A small sound classifier, trained from scratch.
Model: 4.69M parameters, log mel input, norm batchnorm, activation silu, widths [192, 288, 432, 640].
Training: muon at rate 0.014, batches of 128, held-out accuracy 70%.
Data: trained on acted Russian speech (Dusha), 26041 training examples, 96.8 epochs.
Rows from block 2, named by matrix and row number. Rows with one number belong to one channel. Each number is 128 + 24 x the weight over its row's rms, rounded and kept within 0 to 255. All counts start at 0. Numbers have three digits each. After the name is the row's rms in percent of the matrix's.
# convs1: first pointwise conv (model.blocks.2.convs.1.weight, 192x192x1), inputs 64-127
# convs3: second pointwise conv (model.blocks.2.convs.3.weight, 192x192x1, transposed), outputs 64-127
convs1.50 099:133142129108123127120127126111118071136105109103090116105141092050116116149161142097150118122122147146123136141122160121144135139091129172122126161164111112120100157101185128120142127143106108
convs1.51 097:112145149115149140155109160077124118101133111152109116117132104119155127129109136142115133147148080107153126115158082165082164141130136141126154131137133097146099106074109120132122136128095115
convs1.52 105:105138135130084128123108168126183150108152109138103118121121095165121067115154146122135116139130096128118160123120137124142141109092068132122159109122100139141161146121129137139147120137134117
convs1.53 100:137079144123107129131066116114118092102123148119127099105107123123114136133179156093149113117158166136121141154113139095181162145141117099137099106130122088147145168133139139080111151116091149
convs1.54 101:166155116119111099168187149141094108117125127163129125147153124111104143122152136122151130097094126095131118118126137111071136136127157102124086100146111111148109126103152123133138134084150127
convs1.55 095:110131114140153120108139151125101117143147092176111119157132093150096123146146108133097123146101137143131164137118109141122169120100115122165157131091119120127137144126130119123051107082146173
convs1.56 095:105144119134160096098095112131134122115117114141167131153084177095105122142083143119142135131054131138100122087140151152103134119122143131147115134113129114147091141142095144176118141142098082
convs1.57 092:136128124142127142120119128121105112119099082104121139086147141148142104143134169116176129140179093127109109122138128124161140124149102114074119133177143137130177117119123124148155154106117134
convs1.58 103:142132160130112117120142153107126107052109119127149124120120094103121134133131124166125112124119098121151106130109105095122161144137106104162129136151114119149125126106110116186116147153149146
convs1.59 096:122127114155138112102164116150100120121138107121138151087105161147113137132139137094136120088130156090130159201120132124132139140139102150130105166110119156127146122139124161135162129170084103
convs1.60 106:165114123118119160106096099091167125123092114145163107150105146165153094082089146122126142158116127059115153135151143127124115139125058124120130098148119124105113074121138149144174116125110119
convs1.61 101:146139127123118134122147152140133128133139079124164093107098100089149121128115105111126138124146130143154092138139113131114094153120182076155133146096139107116120129116161142175119154112119108
convs1.62 083:154171161134157146104156130140116099143086092136157095121129135119149155075086110137122141142151099108081128083116144098109161146111117130120116144101122118172123139138166102144111107160140135
convs1.63 101:157132139114126122121101111083139176129134170097163142124108127101116100115186139148084112174151102107129152153107124135138155136159112085098096112128142130127112133099115137146116176140074144
convs1.64 093:101149151130072115133133120120106108100124116110158101110127118174138125095092134141128112158136115092119119143121144120167108131133152100153095067161125123115146090103101093126132129133108135
convs1.65 102:137148148146132111119147129131151126155133140072103140130132157123098172102108119107120129088090136119192125149111109137100120140152109170159112179123160136122122127151093148150091143171108098
convs1.66 096:100150151125138116166099136070165120177131097152171131118081084104124147144108128153108127114115129118144146168155113113113109136137148100159155165145141145125164138134143108145144138136139125
convs1.67 098:116124131098118151153118148129121111177160142110126119137109137130100124073185080102085166143099154108149108110145139121130116142180130109137101145123122063131123140142136120142128138109151116
convs1.68 103:106101111122115114147077083121099126112080144080133096113120132169105136154124126096116125111160136150121136150135085136106131132112134101143125150127111112149178126118109129132113102127143133
convs1.69 106:124103134139147134129100155112170138110132131114152142126110077070104142128075139131133148128130170182110122103145117152143151094102144082124124145157126125083120125132151149132156154104116093
convs1.70 101:106117131113112129159131151126123128133127122123134139111127114154142143110121103142147135112187171121139137172129124111166140110141135096129110146117128114137159088119096103100125136117114132
convs1.71 095:146157131076165128116129129148104099169122132099150137120113162171111104151144169108119145176157120108146149139127109138111152083111139143091123091130128142118110121131128125067130131145147118
convs1.72 091:106136137134140105166121134123146094160123144142098120132120091127102127110127171144153136145080119157125153101111121113099078168135091173119135144151094147099111113146155143137180124163109115
convs1.73 106:135108122099137140175141128133121085131134150105186140142126115136110123138117120111141138144183110087153107096141137090065135139137132129176180153153131140111124111119138105115121154129139111
convs1.74 091:119091148115145117136120144175116139127138123140108132091153103112126115163130147110099111127106119122124097138130100096108114120116113133129115121140139118141120119157134118134099119130108170
convs1.75 098:156124136112120133147149105128117085101146177138102139130117134147164087140120134136105136112118161110091143193116061091133107109109111127158095123146134086160133097092124101127106113132131110
convs1.76 104:115126120158150108158150121141127125113146132110174092081154125156120141131155104171158147147088127157136160117123102114151123129098128141149125117155110105099125153123153129122118096191065142
convs1.77 099:141152128129136120140130132134125140080155165137106111164127135143130152138144139123097127107163130108139137123131105129117155161070113137187154068136106110139158128101076123139098122142093093
convs1.78 101:123132105111149103102094117157126099113170119124070145068112143129116117155147114130141138109057170101109092142114154133132107145105138160114154198159105153127124114127142158159138127117160139
convs1.79 093:113128157121112139163132131139126130160106132152192123169092139145118165141111175063155121119160124153097127118127155089178129114136165144157115123154137106118117129125140116113126113121078111
convs1.80 101:137157133151094115119157113122159127114210085166093137061110151123124104148134101140140119130098129134114120127126135149140138118128111079163101101126149176122137128147113134128122141159081117
convs1.81 099:111139132129103151136130102146104139127123138096115186139120134076128117172098084097138122120134153139138129124150162116126110131105143084148119089111124095137099125142127118157142148099130146
convs1.82 101:145129124092107151127170138090143097101144141121145125096148107079125101141134108113167129092169122120112134115128158115100125127110146148139137185092094182124103113128138108145132156143132108
convs1.83 095:120112121132151154106087148110136119136126140159147172119128131137141095160126095149162128113167170101149109128151116120093113131180109152130127114126097138117131135083107125098136127099082089
convs1.84 106:106179135141164124142169125142125114095105118102110091101129133116125138129116135141125147176120101121124152097127161053123129120169186121130133137108139156113154100125150158166123121108126165
convs1.85 103:133140134190124124122109156138121142094087161124126159103106130099135108119127148149149116117150103103143161077113175113115102125164129095133127111139141123144163155106146141142119146132136098
convs1.86 098:142182119128149136113121115131095166139170165141129131085132107127101076115145140142178120109093161115116124117114088145149136102114161121130129154110141086132125118112117121149049154137177075
convs1.87 092:136119127114086174187105150127165079147116171097102165104143147149140126141111125104145122090146134139119135147126145112083156109160073152126128126161157114101116143153130111114162128089123083
convs1.88 103:110113092132111122108120131146097119168123129083122142150103130201115151123159106122100115108139157153151139108095166114177137124115101158129110132156136119161096108150103144169113077117109140
convs1.89 111:144157108132144152086135146152121143119089127135146146102107127120141134119115131128123126133145121157144036154114138146203122120159103165121133152132132139132106130131134117111117114106122138
convs1.90 093:127084148148119097119157146142132167102159151154088106151105143140163117157141132160125098127142131116073097139078120137109116107100128119142141107149102114129116096125068143103106086120135143
convs1.91 105:124134121143188126129103120137123146142134129090145160123138118114143133101129101108156111134127102163135145222113149158119132129123083091139157132145133109112174123126162119117100154174123086
convs1.92 101:136095139152135146131123149109121113121142144117140142138178120135121153101109146118162117149132147112110131124116108150122134108158069124157123142099149147114141098182115148111152078114127115
convs1.93 099:139124110126106118137141138083164140150130110146124142117114092165128159114155105113136125124156155092135172110104098127144131139118120177131131143175153138078151130146140144150142123107110122
convs1.94 101:133138104146147168120073115153119123124110162131145104124101111131166161144096091177156114125109148143115135132128118117122122101171151112160160142134061130154138137113120152116060119133109128
convs1.95 106:125114126153070098146113170101113116151075092160132116177155147144123129128107107101132129170106139121179130112124150127143101153123117138137128123116149123116114100110120140081099140146162120
convs3.50 112:128149122148133125133148092164128043131134146100089115147151156119129130146122128148150124106112140114124140137162070133136119118117147137171112136107131166151158127108107118149118141122121091
convs3.51 094:094127105132154119148142149166125163130163106104098153087124136142140149137128117129118110132131125164138107128105151168130123135123130114169150133112216137135120093135102084114134119096124127
convs3.52 111:139114109126131134173143155115153121132109140120166138161155121163163130085113130102122122104149130115164153158142157108128151121116151138141098148114131082151136157114155149116151138099136158
convs3.53 101:120111134123199097155129117100133114116138154135136154149097102105104158160144133110135131130136134132183141107101168135113138143069064152127171136104108133141156132130140119143178135146103150
convs3.54 096:148120143165128129102148140098159131105092094130158109147067177141129141115149156147151181120134134142111130119147134102139096146121043129129162146197138102147110141135150124164147108122117105
convs3.55 094:132181153103122140149107157144175111136115146155178157123104170147134119168126193168138149121140103101130163128130171142140155135089107089102145134111080098111099126138127127162149132105129113
convs3.56 088:092104137076080133138059177133153125101131146112108118158122115122132157110135169157117102136166107104087153119130138171123125123136147132120136124129078144123126104089116148133080141136117158
convs3.57 099:117114150125162109068152130184113104155152137119087157095180146125123138140133111139116132161107123096138100122164091101099117136106121105095120083152100138162122120116090117148181142113139134
convs3.58 102:142153162117137115131019103103090112106117136132103140121111141062138116131135151110157138131095104160151129134122111123132160120149120132107169111145109137119119141135198164125134133109128125
convs3.59 095:105153165119138122134107111126142098120123128154105140156134118151140139101141128090138142141118115127111144146071137192163136128102090094104172110137095136114133106134122151105143115177118137
convs3.60 094:140109164080164137146114145126118118119095113140138113148107166205184126135139133126090145164090137165133152119136114111091148130126092172108130121123148129133100106127129119141162162135136113
convs3.61 103:155136134145098152106087137115136152149123116146144155108094127151093101142089138125154155128148109157161127123073122147102157152110123130127149131087098095129129098135147154145161135169123138
convs3.62 082:139126159129114176160085149152128091165102119117122087112123155110166128082190137191098113122082131117088118151131122095125094138079162143095108136154148151141182127145126140120126083159132124
convs3.63 098:127162131078129167154128137146142142128168075129100183102150117112175108123133163144100153082144093140140115118128121132123110139150117152136156153105102132123125072105120107142146125109147127
convs3.64 092:062139155137101175166105139102100124137126099136161122150130086136099152148099091143111093132139131119130102146140114153088101169136165152169155119089140128091131121156105140147121126135137098
convs3.65 096:150144120153132150133134121148164113119150127116094075135143133155117108115111136164093126117072104175141110153148136129112150120129118137125106133134136095112125142101144112128144173105105123
convs3.66 096:123079123116134139098136125097088138177125148115152136148138109157101157118112145159169145118102108130099185130132140107160146116082133135113095167169160124129138156124091153122161192140141168
convs3.67 093:173088119131161085148120139114196137151116132134146123126156143096151137150157073134154147086148131160146145135120166174125122061154105085096114149129125113137161095163148120107169136127154114
convs3.68 106:125120147136082110136100145118134135136161116163145149151137133138134138167152083126098112113069138135119151143105130178140137076101158124088120129134155133094127178123114135101132122111144116
convs3.69 111:136125133132102155102130098138120094148137133105132152153114131148125156120088125126138084161150106123125124120140089187134172164129084146151114101135111138104136149134142122135137113144143155
convs3.70 112:156108175122101142121146078100163146103117101112137152134121156115144090101169099086109164161095101105136147137078117127116116135135105117113129173110148113153120110107105120151155154146178136
convs3.71 086:116140173132128127132166126140126105133101154173157156104106140151157150140104151131115103130138131107127128072128120127111116118123150138164162121113152147138131123134117121163084140140134134
convs3.72 090:105125138144068134125112107127121107096116126101134098123101070130119113117170155101143121134126142088073158143096140130124151149121130142101111152131136110131126162158188139115152092146146205
convs3.73 114:121130142122109137138116124138147132161106147138150129090143079143121114146100144160107115081112137122143101120121095139078138145117116119138139098135179152112114117147137108146141153147145151
convs3.74 101:149136096127111141139120093146113133166118126157122154118143141143142133114126165120064117178106125081131120128154132194133107117140136131164116144132101114152128086108117140126099105133123147
convs3.75 098:124156096132132111148114118141150133178127152107116110159092148116101096099115101152130111117141108113127101098112114091117155148109182126083134117129149140093111084147153113132131143165076123
convs3.76 104:101112130116149132126114162143117092108127164126144105187109081134124111179103163139088120142103119099169126129107103133186139102148158102139127175142133139114134088146100150124133137115114132
convs3.77 099:147124155138159113149123106146121157109150100144127123125139149112085153153103150100141173111090124101103130152146166107153106128123143142150117138135129108143127114137148149094102154104101134
convs3.78 101:155114141164118147086145133124097123091106186141137093083102107089147122118092152166123132127139148118112077104098119134130147155137113168090113109156146118113087129081124129107128142181095132
convs3.79 098:148150134096136173130081113109097123135113108100146104121174103102121138115140123155092098166082105166121113107152126163141110110177154120163109155113101137106141139143114109112185151125158089
convs3.80 102:113119117117102170128144117134122113110150139173090131097206127129092139126106147158105127107148136104131146140132138129081127122130139121135114112131130130125102114157086159108162142132150143
convs3.81 104:122122141113125097134110106091164147116164134116141126147116129077126123166130113133106141131120150105129140134135110128115150100187136113162141120170156101159164116115113133131124110074115151
convs3.82 103:169115148136116137118093152136106059128121095101141127156176103133137098155136140149117133107100135110108146139104162073150049128147126143139132110143159088149125124137135166111110123107122137
convs3.83 102:131133099135129142117143105086118106130131100118162127145121112132174144130150135100130115147151086107154125121118140110159131160076089117119142142173101139104140115093141124158138147126091157
convs3.84 105:076104150121115137068161146131179131141089126166122110159082138135167158140144108105127134141122144118098112135105162142076129115100134134169138145149109096131130157124100107126166140127129129
convs3.85 101:132112128148114153076129160090152152134112117121114120140087152108160161146126144146157112107122138107152122144164111138169110124167119149111115110153131122079121082112088166136089143176110098
convs3.86 099:100086105089159142090108163142125169110097144129121108118116180091138139148110099114089166159107116121196141101146084130198117130101148132124136065123144124105113115124111154133106119154094147
convs3.87 085:144103075152140089093132094125139152127098136143087122155153126085089129150133154119100162170099095136152145150153136100117139109131139153117163107123156121135184129123130097111121196107154126
convs3.88 109:157156098141133130137115126130073085107099147085076130129084121157089161175144135128098174099096143160132132132115165165128158195094145100112140129111131146157161164128140128165106130100141173
convs3.89 104:108114146091084156118126108095130125138118140119101115127119122111133100121117130128101150130075112101108161131146135126176150115141116104149127135187135111145117124085117160138086100135087126
convs3.90 090:151095143136144095136104106151103108155147133153111101124161138156138121093140122175095123122137086060142122146107105108150126121078129151163196130146143160120142074128082121143098108131137136
convs3.91 110:128093107130130130139157131136139102120171127081117125157141068153157107105105128130146136091131118107129099131119105129098109161115138144089139124137105106147082080138117159086131131133117107
convs3.92 098:131134128078131105106164099114121126133106092104103145114105125140124113137140136112128118120171168130097149122106139109104134107130125154159117131107143137091124113103116078132148147140103084
convs3.93 100:162094085105132131162108117129130181112153148102139140101128103121178145117139125114142145126134096144188149155090147084192130113149105131171074124165084118132162123130130093112150081113138159
convs3.94 100:124130120093189111136107140105113082143152160127128138120154141144094087114115106097113131142160128103132130147123123128125115135071131128178156149150142111135148182158154142096140143124154121
convs3.95 105:136126128092157118152154138150133180168152117145095141107127175127122126124166162134132109093129118135101132159152120117120122079114112170139131165115104131153146125186132105137168073118104149