Weights of a small sound classifier.
Model: 4.69M parameters, log mel input, arch quartznet, norm batchnorm, activation silu, depths [3, 3, 3, 3], widths [192, 288, 432, 640].
Training: muon at rate 0.014, 19700 steps, batches of 128, held-out accuracy 70%.
Data: trained on acted Russian speech (Dusha), 26041 training examples, 96.8 epochs.
Rows from block 4, named by matrix and row number. Each number is 128 + 32 x the weight over its row's rms, rounded and kept within 0 to 255. All counts start at 0. After the name is the row's rms in percent of the matrix's.
# convs0: first depthwise width-9 conv (model.blocks.4.convs.0.weight, 288x1x9, trained with AdamW), a 9 kernel
convs0.9 088 [ 68 151  90 116 139 145 180 108 130]
convs0.10 080 [153 149 192 128 163 157 103 100 105]
convs0.11 100 [ 65  92 108 142 174 108 125 100 131]
convs0.12 085 [126  93 138 157  59 116 133 173 119]
convs0.13 096 [127  92  89 129 115 170  86  87 160]
convs0.14 111 [126 152 170 153  88  71 118 137  92]
convs0.15 093 [182 131 102 142 118 114  85 162 175]
convs0.16 080 [ 76 153 157  91 103 128  85 108 158]
convs0.17 075 [102 140 166 160 167 140 106  83  85]
convs0.18 085 [131 119 134  90  59 179 140 136 115]
convs0.19 103 [138  84 101 148 104 114  78  94  88]
convs0.20 076 [111 144 116  64 148 108 170  86 122]
convs0.21 105 [ 90 111 113 150 123 105 124 190 177]
convs0.22 086 [137  71 146 161 132 159 163 141 174]
convs0.23 087 [158 160  90 162 155  96 122 121  75]
convs0.24 099 [ 91 151 103  77 128 155 142  88 167]
convs0.25 078 [137  93  83  84 101 160 154 166 139]
convs0.26 128 [105  90 141  90  93 144 177 160 155]
convs0.27 097 [190 156 161 129  98 111 104 167 116]
convs0.28 090 [168 129 164  89  82 104 123  99 164]
convs0.29 104 [159  83 157 167 142 158 154 129 174]
convs0.30 102 [132  55 168 107 150 114 156 143 122]
convs0.31 138 [106 119 137 135 105 163 178  64 113]
convs0.32 108 [171  82 119  92 129 143 176 123  92]
convs0.33 099 [105 159 189  87 114 138 147 104  95]
convs0.34 086 [102  89 169  97 152 135  79 149  97]
convs0.35 102 [147  94  94 173 146 173  88 105 120]
convs0.36 066 [127 102  88 138 100 161 108 184  90]
convs0.37 140 [172 160 174 133 120  90  80 118 113]
convs0.38 071 [156  91  72  97 105 117 130 154 169]
convs0.39 097 [124 152 170 157 133  86  95 184 135]
convs0.40 081 [143 103 122 146 121 101  83  93  65]
convs0.41 092 [ 63 124 121 129 146 186  98 110 137]
convs0.42 112 [159 145 170 185 121 141 131  77 119]
convs0.43 120 [167 150 123 109  87 149 172 129  75]
convs0.44 132 [185 162 110 141 149 139 107  77  99]
convs0.45 074 [ 88 110  76 137 147 137 167 175 147]
convs0.46 070 [104 146 194 137 118 117 138 164  80]
convs0.47 110 [161 161 135  90 101  94 162 102 171]
convs0.48 077 [152  97 124 170 119 155 115 174  75]
convs0.49 087 [ 98 175 170 145 175 150 111 113 100]
convs0.50 114 [ 83 118 100 126 161 171 153 163  88]
convs0.51 066 [109 115 153 157 149  80 152  69 148]
convs0.52 107 [160  96 183 128 109 151  91 109  91]
convs0.53 105 [ 88  91 144  90 110 127  78 121  87]
convs0.54 060 [108  91 116 104  78 145 155 184 117]
convs0.55 111 [ 76 158 112 119 102 146 129 173 176]
convs0.56 107 [137 170 135 165 103  94 146 154  71]
convs0.57 097 [ 81  84 144 109 116 171 111 153 167]
convs0.58 094 [155 126 157  99  82  69 132 161 128]
convs0.59 124 [ 80  71 129 158 131 156 143 102 160]
convs0.60 079 [188 105 104  96 154 109 150 128  84]
convs0.61 142 [162 152 128 162 164 129 118  91  69]
convs0.62 088 [123 125 118  91 179 183  97  97 116]
convs0.63 093 [183 144 167 145 117 127  89 122  78]
convs0.64 103 [104 144 122 201 142 149 119  84 110]
convs0.65 100 [192 174 140 126  97  99 121 140  98]
convs0.66 104 [162 100  70 100 141 162 132 131  86]
convs0.67 092 [122  77 112 128 148 149  94 156 188]
convs0.68 103 [144 135 134  70 120 107 116 189  95]
convs0.69 110 [106 157 167  84 129  87 102  85 111]
convs0.70 067 [134 169 137 134  62 102 156 131  90]
convs0.71 127 [114 181 118 103 112  91 184 147 145]
convs0.72 113 [154  75 123 108 125  97 134 139 193]
convs0.73 105 [115 156 191 121 151 145 153 126 181]
convs0.74 118 [132 177 132 124  86 137 127  78 177]
convs0.75 115 [146  91  96 182 132  98  92 137 164]
convs0.76 090 [165 154 130 156 102 134 163 117  62]
convs0.77 105 [205 136 120 112 139 156 116  86 125]
convs0.78 112 [ 83 124 192 131  87 146 135 157 112]
convs0.79 111 [ 89 141 179 140 102 140 140  95 180]
convs0.80 074 [156 163 126 141  94 123 136 102  57]
convs0.81 070 [165 124 140 125 108 140 191  96  82]
convs0.82 102 [110 132 208 147 126 119 146 111  91]
convs0.83 110 [138 151 187 134 124  85  86  95 146]
convs0.84 111 [ 83  75 131 143 157 180 136 113 112]
convs0.85 103 [153 181 150 138 132 103 145  83  81]
convs0.86 112 [179 173 142 125 139  96  97 139  81]
convs0.87 063 [164 151 103 176  85 142  95 104 155]
convs0.88 110 [107  76 146 153 123 130 101  81 175]
convs0.89 080 [125  82 109 109  88  74 103 144  97]
convs0.90 124 [128 173  65 149  95 108 119 153 150]
convs0.91 086 [ 85 166  97 158 181 101 112 141 131]
convs0.92 070 [139 111 120  92 131  70 119 183 158]
convs0.93 129 [183 156  95 135 110 153 115  91  86]
convs0.94 083 [164  92 150  67 147 141  94 124 103]
convs0.95 085 [128 148 125 114 146  65 165 178 109]
convs0.96 100 [ 79 125 157 133  88  98 112 172 164]
convs0.97 093 [147 142 116 153 146 101 124 204  94]
convs0.98 124 [188  91 105 135 119 156 139  96  88]
convs0.99 098 [114 137 158 151 119 145 179  73  89]
convs0.100 104 [ 58  86 140 167 150 142 141 136 121]
convs0.101 077 [123 102  99  89 137 194 157 141 154]
convs0.102 102 [127 169 196 124 115 158  99 108 105]
convs0.103 104 [112 129 158 149 131  72  79  85 115]
convs0.104 091 [ 64 153  99 137 137 123 145 136 184]
convs0.105 137 [ 85 155  89 102 154 157 158  85 139]
convs0.106 114 [163 149 159 153 130 171 102  72 144]
convs0.107 080 [132  71 155  88 147 160 132 159 163]
convs0.108 112 [143 169 108 168 143 100  96  81  96]
convs0.109 134 [160 134 109 101 163  81 146 159  79]
convs0.110 117 [117 138 155 171  90 121 191 120 158]
convs0.111 139 [ 79  74 151 127 151 133 173 116 151]
convs0.112 068 [182 147 131 164  96 109  91  86 113]
convs0.113 091 [199 153 140 123 167 117 123  90 112]
convs0.114 111 [202 156  84 115 108 125 141 133 113]
convs0.115 113 [144 141 191 107  79 112 109 162 144]
convs0.116 103 [117 188 117 117 119 144 121  64 155]
convs0.117 087 [104 125 120 124 193 130 153 140  68]
convs0.118 097 [ 81  83 123 110 148 180 165 139 134]
convs0.119 116 [183 161 150 128 106 110  88 117  82]
convs0.120 075 [162  87 183 104 149 158  93 143 133]
convs0.121 091 [132 102 116  70 135 136 156 149 189]
convs0.122 071 [180 123  84  91 130 120  80 155 133]
convs0.123 108 [186 105  84 126  77 149 131 125 146]
convs0.124 078 [159 119 134 132  91 155  94 141  60]
convs0.125 064 [132 167 169  87 147 160  81 123 154]
convs0.126 092 [171  85 145 111 111 128 193 147 119]
convs0.127 068 [192 140 148 137 129 101  77  96 139]
convs0.128 094 [ 85 117 176 174 149  86 130 135 152]
convs0.129 076 [141 127 121 114 109 105  73 194 106]
convs0.130 078 [119 131 181 161 110 152 112  99  71]
convs0.131 071 [ 96 101 186 136  95 173 121  99 135]
convs0.132 090 [ 90 171 113 106 106 136  97 101 183]
convs0.133 114 [146 149  87 104 111  77 168 164 148]
convs0.134 124 [104 142 171 158 175 106  97 108  86]
convs0.135 113 [159 108 135 149 156  78  89  87 159]
convs0.136 105 [134 143  90 127  77 130 118 187 164]
convs0.137 105 [179 125 122 183  90  99 126  93 119]
convs0.138 077 [132 174  93  68 115 102 138  96 114]
convs0.139 061 [ 47  92 137 131 121 147 128 128 100]
convs0.140 049 [163  78 103  96 149 147 171 128 161]
convs0.141 108 [114 187 145 110 148 134  94 102  77]
convs0.142 116 [ 51 128 149 141 113  90 143 141 154]
convs0.143 103 [ 92 148 175 106  97  79 137 165 131]
convs0.144 087 [126 100  86  95 151 176  80 117 143]
convs0.145 103 [157 144  78 157 145 145 174  96  95]
convs0.146 087 [125 118 121 167 147  89 100 132  58]
convs0.147 114 [ 85 175 101 135  90 100 160 158 144]
convs0.148 122 [121 147 173 156 112  66 106 141  94]
convs0.149 078 [155 181 160 120 125 125 116 183  92]
convs0.150 082 [176 188 145 134 121 155 151 138 168]
convs0.151 099 [ 55 121 123 170 158 125 153 125 105]
convs0.152 130 [ 74 141 152 114 154  90 168 165 111]
convs0.153 098 [189 179 165 137 105 140 131 103 142]
convs0.154 111 [104 108 165 144 157 164  95  95  80]
convs0.155 105 [101 115 118 133  94  98 159 173 184]
convs0.156 104 [139 160 143 186 139 111  88 106  84]
convs0.157 083 [123 107 130 102 139 173  96  84 182]
convs0.158 076 [143  94  97 107  94  67 136 159 149]
convs0.159 126 [126 174 104  96 158 147 171  81 140]
convs0.160 093 [149 115 156 185  91  95 104 118 166]
convs0.161 093 [ 77 118 126  96 101 161 165 140 175]
convs0.162 105 [173  66 134 135  90 110 115  92 131]
convs0.163 098 [187 113 142 174 125  84 101 113 142]
convs0.164 113 [ 75  96  97 118 130 175 166 153 119]
convs0.165 107 [171  99 121 116 174  72 120 123  96]
convs0.166 089 [ 85 171 133 148 161 128  69 136 148]
convs0.167 090 [137 140 125  81  77  86 129 171 152]
convs0.168 124 [176 164  61 122 146 116 119 148 138]
convs0.169 087 [135 123 136  72 103 164  90 145  80]
convs0.170 122 [120 158 176 146  66  94 145 112 123]
convs0.171 107 [141 197 124 124 111 114  80 104 158]
convs0.172 106 [ 91  83  81 100 146 142 150 166 146]
convs0.173 103 [172 130 182 121  67 114 109 130 119]
convs0.174 102 [141 113 125 179 160 141 147  71  90]
convs0.175 081 [132 110 114 167 169  66 132 139  89]
convs0.176 095 [147 151 118 169 170  72 157 110 108]
convs0.177 106 [150 140 173 157 101  74  96 107 153]
convs0.178 085 [186 130 149 147 135  98  96 116  74]
convs0.179 126 [140  81  87 147 118 176 119 176 137]
convs0.180 093 [ 67  86 171 133 165 142 121 115 124]
convs0.181 065 [158  70 137  97  97 112 175 141 112]
convs0.182 091 [190 167  87 107 129 120 128  90 117]
convs0.183 086 [167 151  78 110 146 107 141  76 155]
convs0.184 108 [195  98 141 136 110 103 115 167 158]
convs0.185 144 [ 94  87 113  94  95 136 167 147 172]
convs0.186 084 [136 115 125  86 143 101 183 182 111]
convs0.187 077 [ 81 142 105  85 135  97 149 173 159]
convs0.188 088 [ 84 116 180 156 106  86 138 132  93]
convs0.189 074 [ 95 157  93 176 131 132 182 127  99]
convs0.190 093 [167 173 127 160 126 113 151  66 126]
convs0.191 122 [190 116 123 157 106  96 131 159  85]
convs0.192 066 [117 169 125 155 121  84  91  86 167]
convs0.193 086 [ 65 138  71 105 125 111 118 144 154]
convs0.194 080 [108 143 119 121 134  91 125 187 188]
convs0.195 163 [174 147 110 134  59 156 146 137 110]
convs0.196 102 [ 81 140 176 154 148 105 162  87 142]
convs0.197 118 [165  87 149 156 121 170 102 104  85]
convs0.198 095 [105 134 133  61 100 154 142 126 177]
convs0.199 134 [153 111 169 126  99 151  57 126 115]
convs0.200 076 [167 144 166 138 127 115 122 163  61]
convs0.201 105 [166 110  98 121 116  77 122 172 170]
convs0.202 082 [183 143  94 154 155  84  95 133 144]
convs0.203 078 [170 186 103 134 110 104 153 132 171]
convs0.204 099 [109 107 119 159 137  77 169 153  79]
convs0.205 090 [122 148 214 111 121 140 131 153 146]
convs0.206 119 [ 64 100 125 126 158 164 129 135  83]
convs0.207 116 [157  99  83 140 117 118 195 109 146]
convs0.208 106 [101 151 131 104 103  97 149 165 191]
convs0.209 101 [ 80 100 102 118  99 167 157 170 148]
convs0.210 084 [113 161  84 106 158  90 165 165 148]
convs0.211 109 [167 156  90 124 133 130 191 123  91]
convs0.212 095 [178 171 119  73 132 141 146 132  93]
convs0.213 091 [ 84 137 121 191 135 128 112 123 181]
convs0.214 098 [168 178 108 110 147 141  93 114  78]
convs0.215 063 [ 83 128  91 138 184 163 160 120 113]
convs0.216 108 [116 158 115  56 169 131 143 158 130]
convs0.217 106 [117 108  94  93 140 168 134 184 166]
convs0.218 121 [143  91  93  83 143 163 162 171 131]
convs0.219 113 [165 144 120 159 154 108  94  82  81]
convs0.220 099 [160 135 104 100 122 194 107  99  96]
convs0.221 079 [138 138 147  84 106 182  93 140  83]
convs0.222 085 [ 90  72 125 168 109 113  99 163 148]
convs0.223 091 [118  62 136 102 148 187 118 127 123]
convs0.224 084 [ 88 110  92 167 166 151 168 156 134]
convs0.225 093 [185  85 142 104 113 176 127 122 101]
convs0.226 087 [ 70 140 101 146 153 113 149 113  72]
convs0.227 097 [163  74 140 160 151 134 109 135  74]
convs0.228 065 [ 93 120 166 200 126 110 116 134 101]
convs0.229 080 [183 120 125 142 112  91 168 100  84]
convs0.230 106 [204 107 152 107 136 122 103 126  94]
convs0.231 074 [111 134 101  92  85  83 115 180 116]
convs0.232 103 [175 126 110 181  80 116 127 126  91]
convs0.233 079 [ 86 146  95 100 164  88 117 167 154]
convs0.234 125 [ 77 149 137  77 106 129 172 144 100]
convs0.235 105 [ 93 169 140  77 144 113 141 140 181]
convs0.236 094 [148 147 137 179 105 135  97 156 187]
convs0.237 100 [120  98 118 154 129 155 181  94  75]
convs0.238 134 [166 135 133 177 138 112  78  97 166]
convs0.239 092 [100 194 102  80 152 149 127 123 136]
convs0.240 086 [155 106  75  97 166 159 125 168 111]
convs0.241 127 [ 86 131  88 110 148 121 114 154 193]
convs0.242 128 [ 61 101  80 122 161 140 137 137 142]
convs0.243 095 [128 130 133 135  82  80 139 111 194]
convs0.244 111 [129 130 124 154 180 114  76  74 131]
convs0.245 104 [ 97 100  71 155 125 152 129 175 152]
convs0.246 079 [172 116  97 109 123 177 177 102 147]
convs0.247 094 [139 119 145 111  64 148 135 168 176]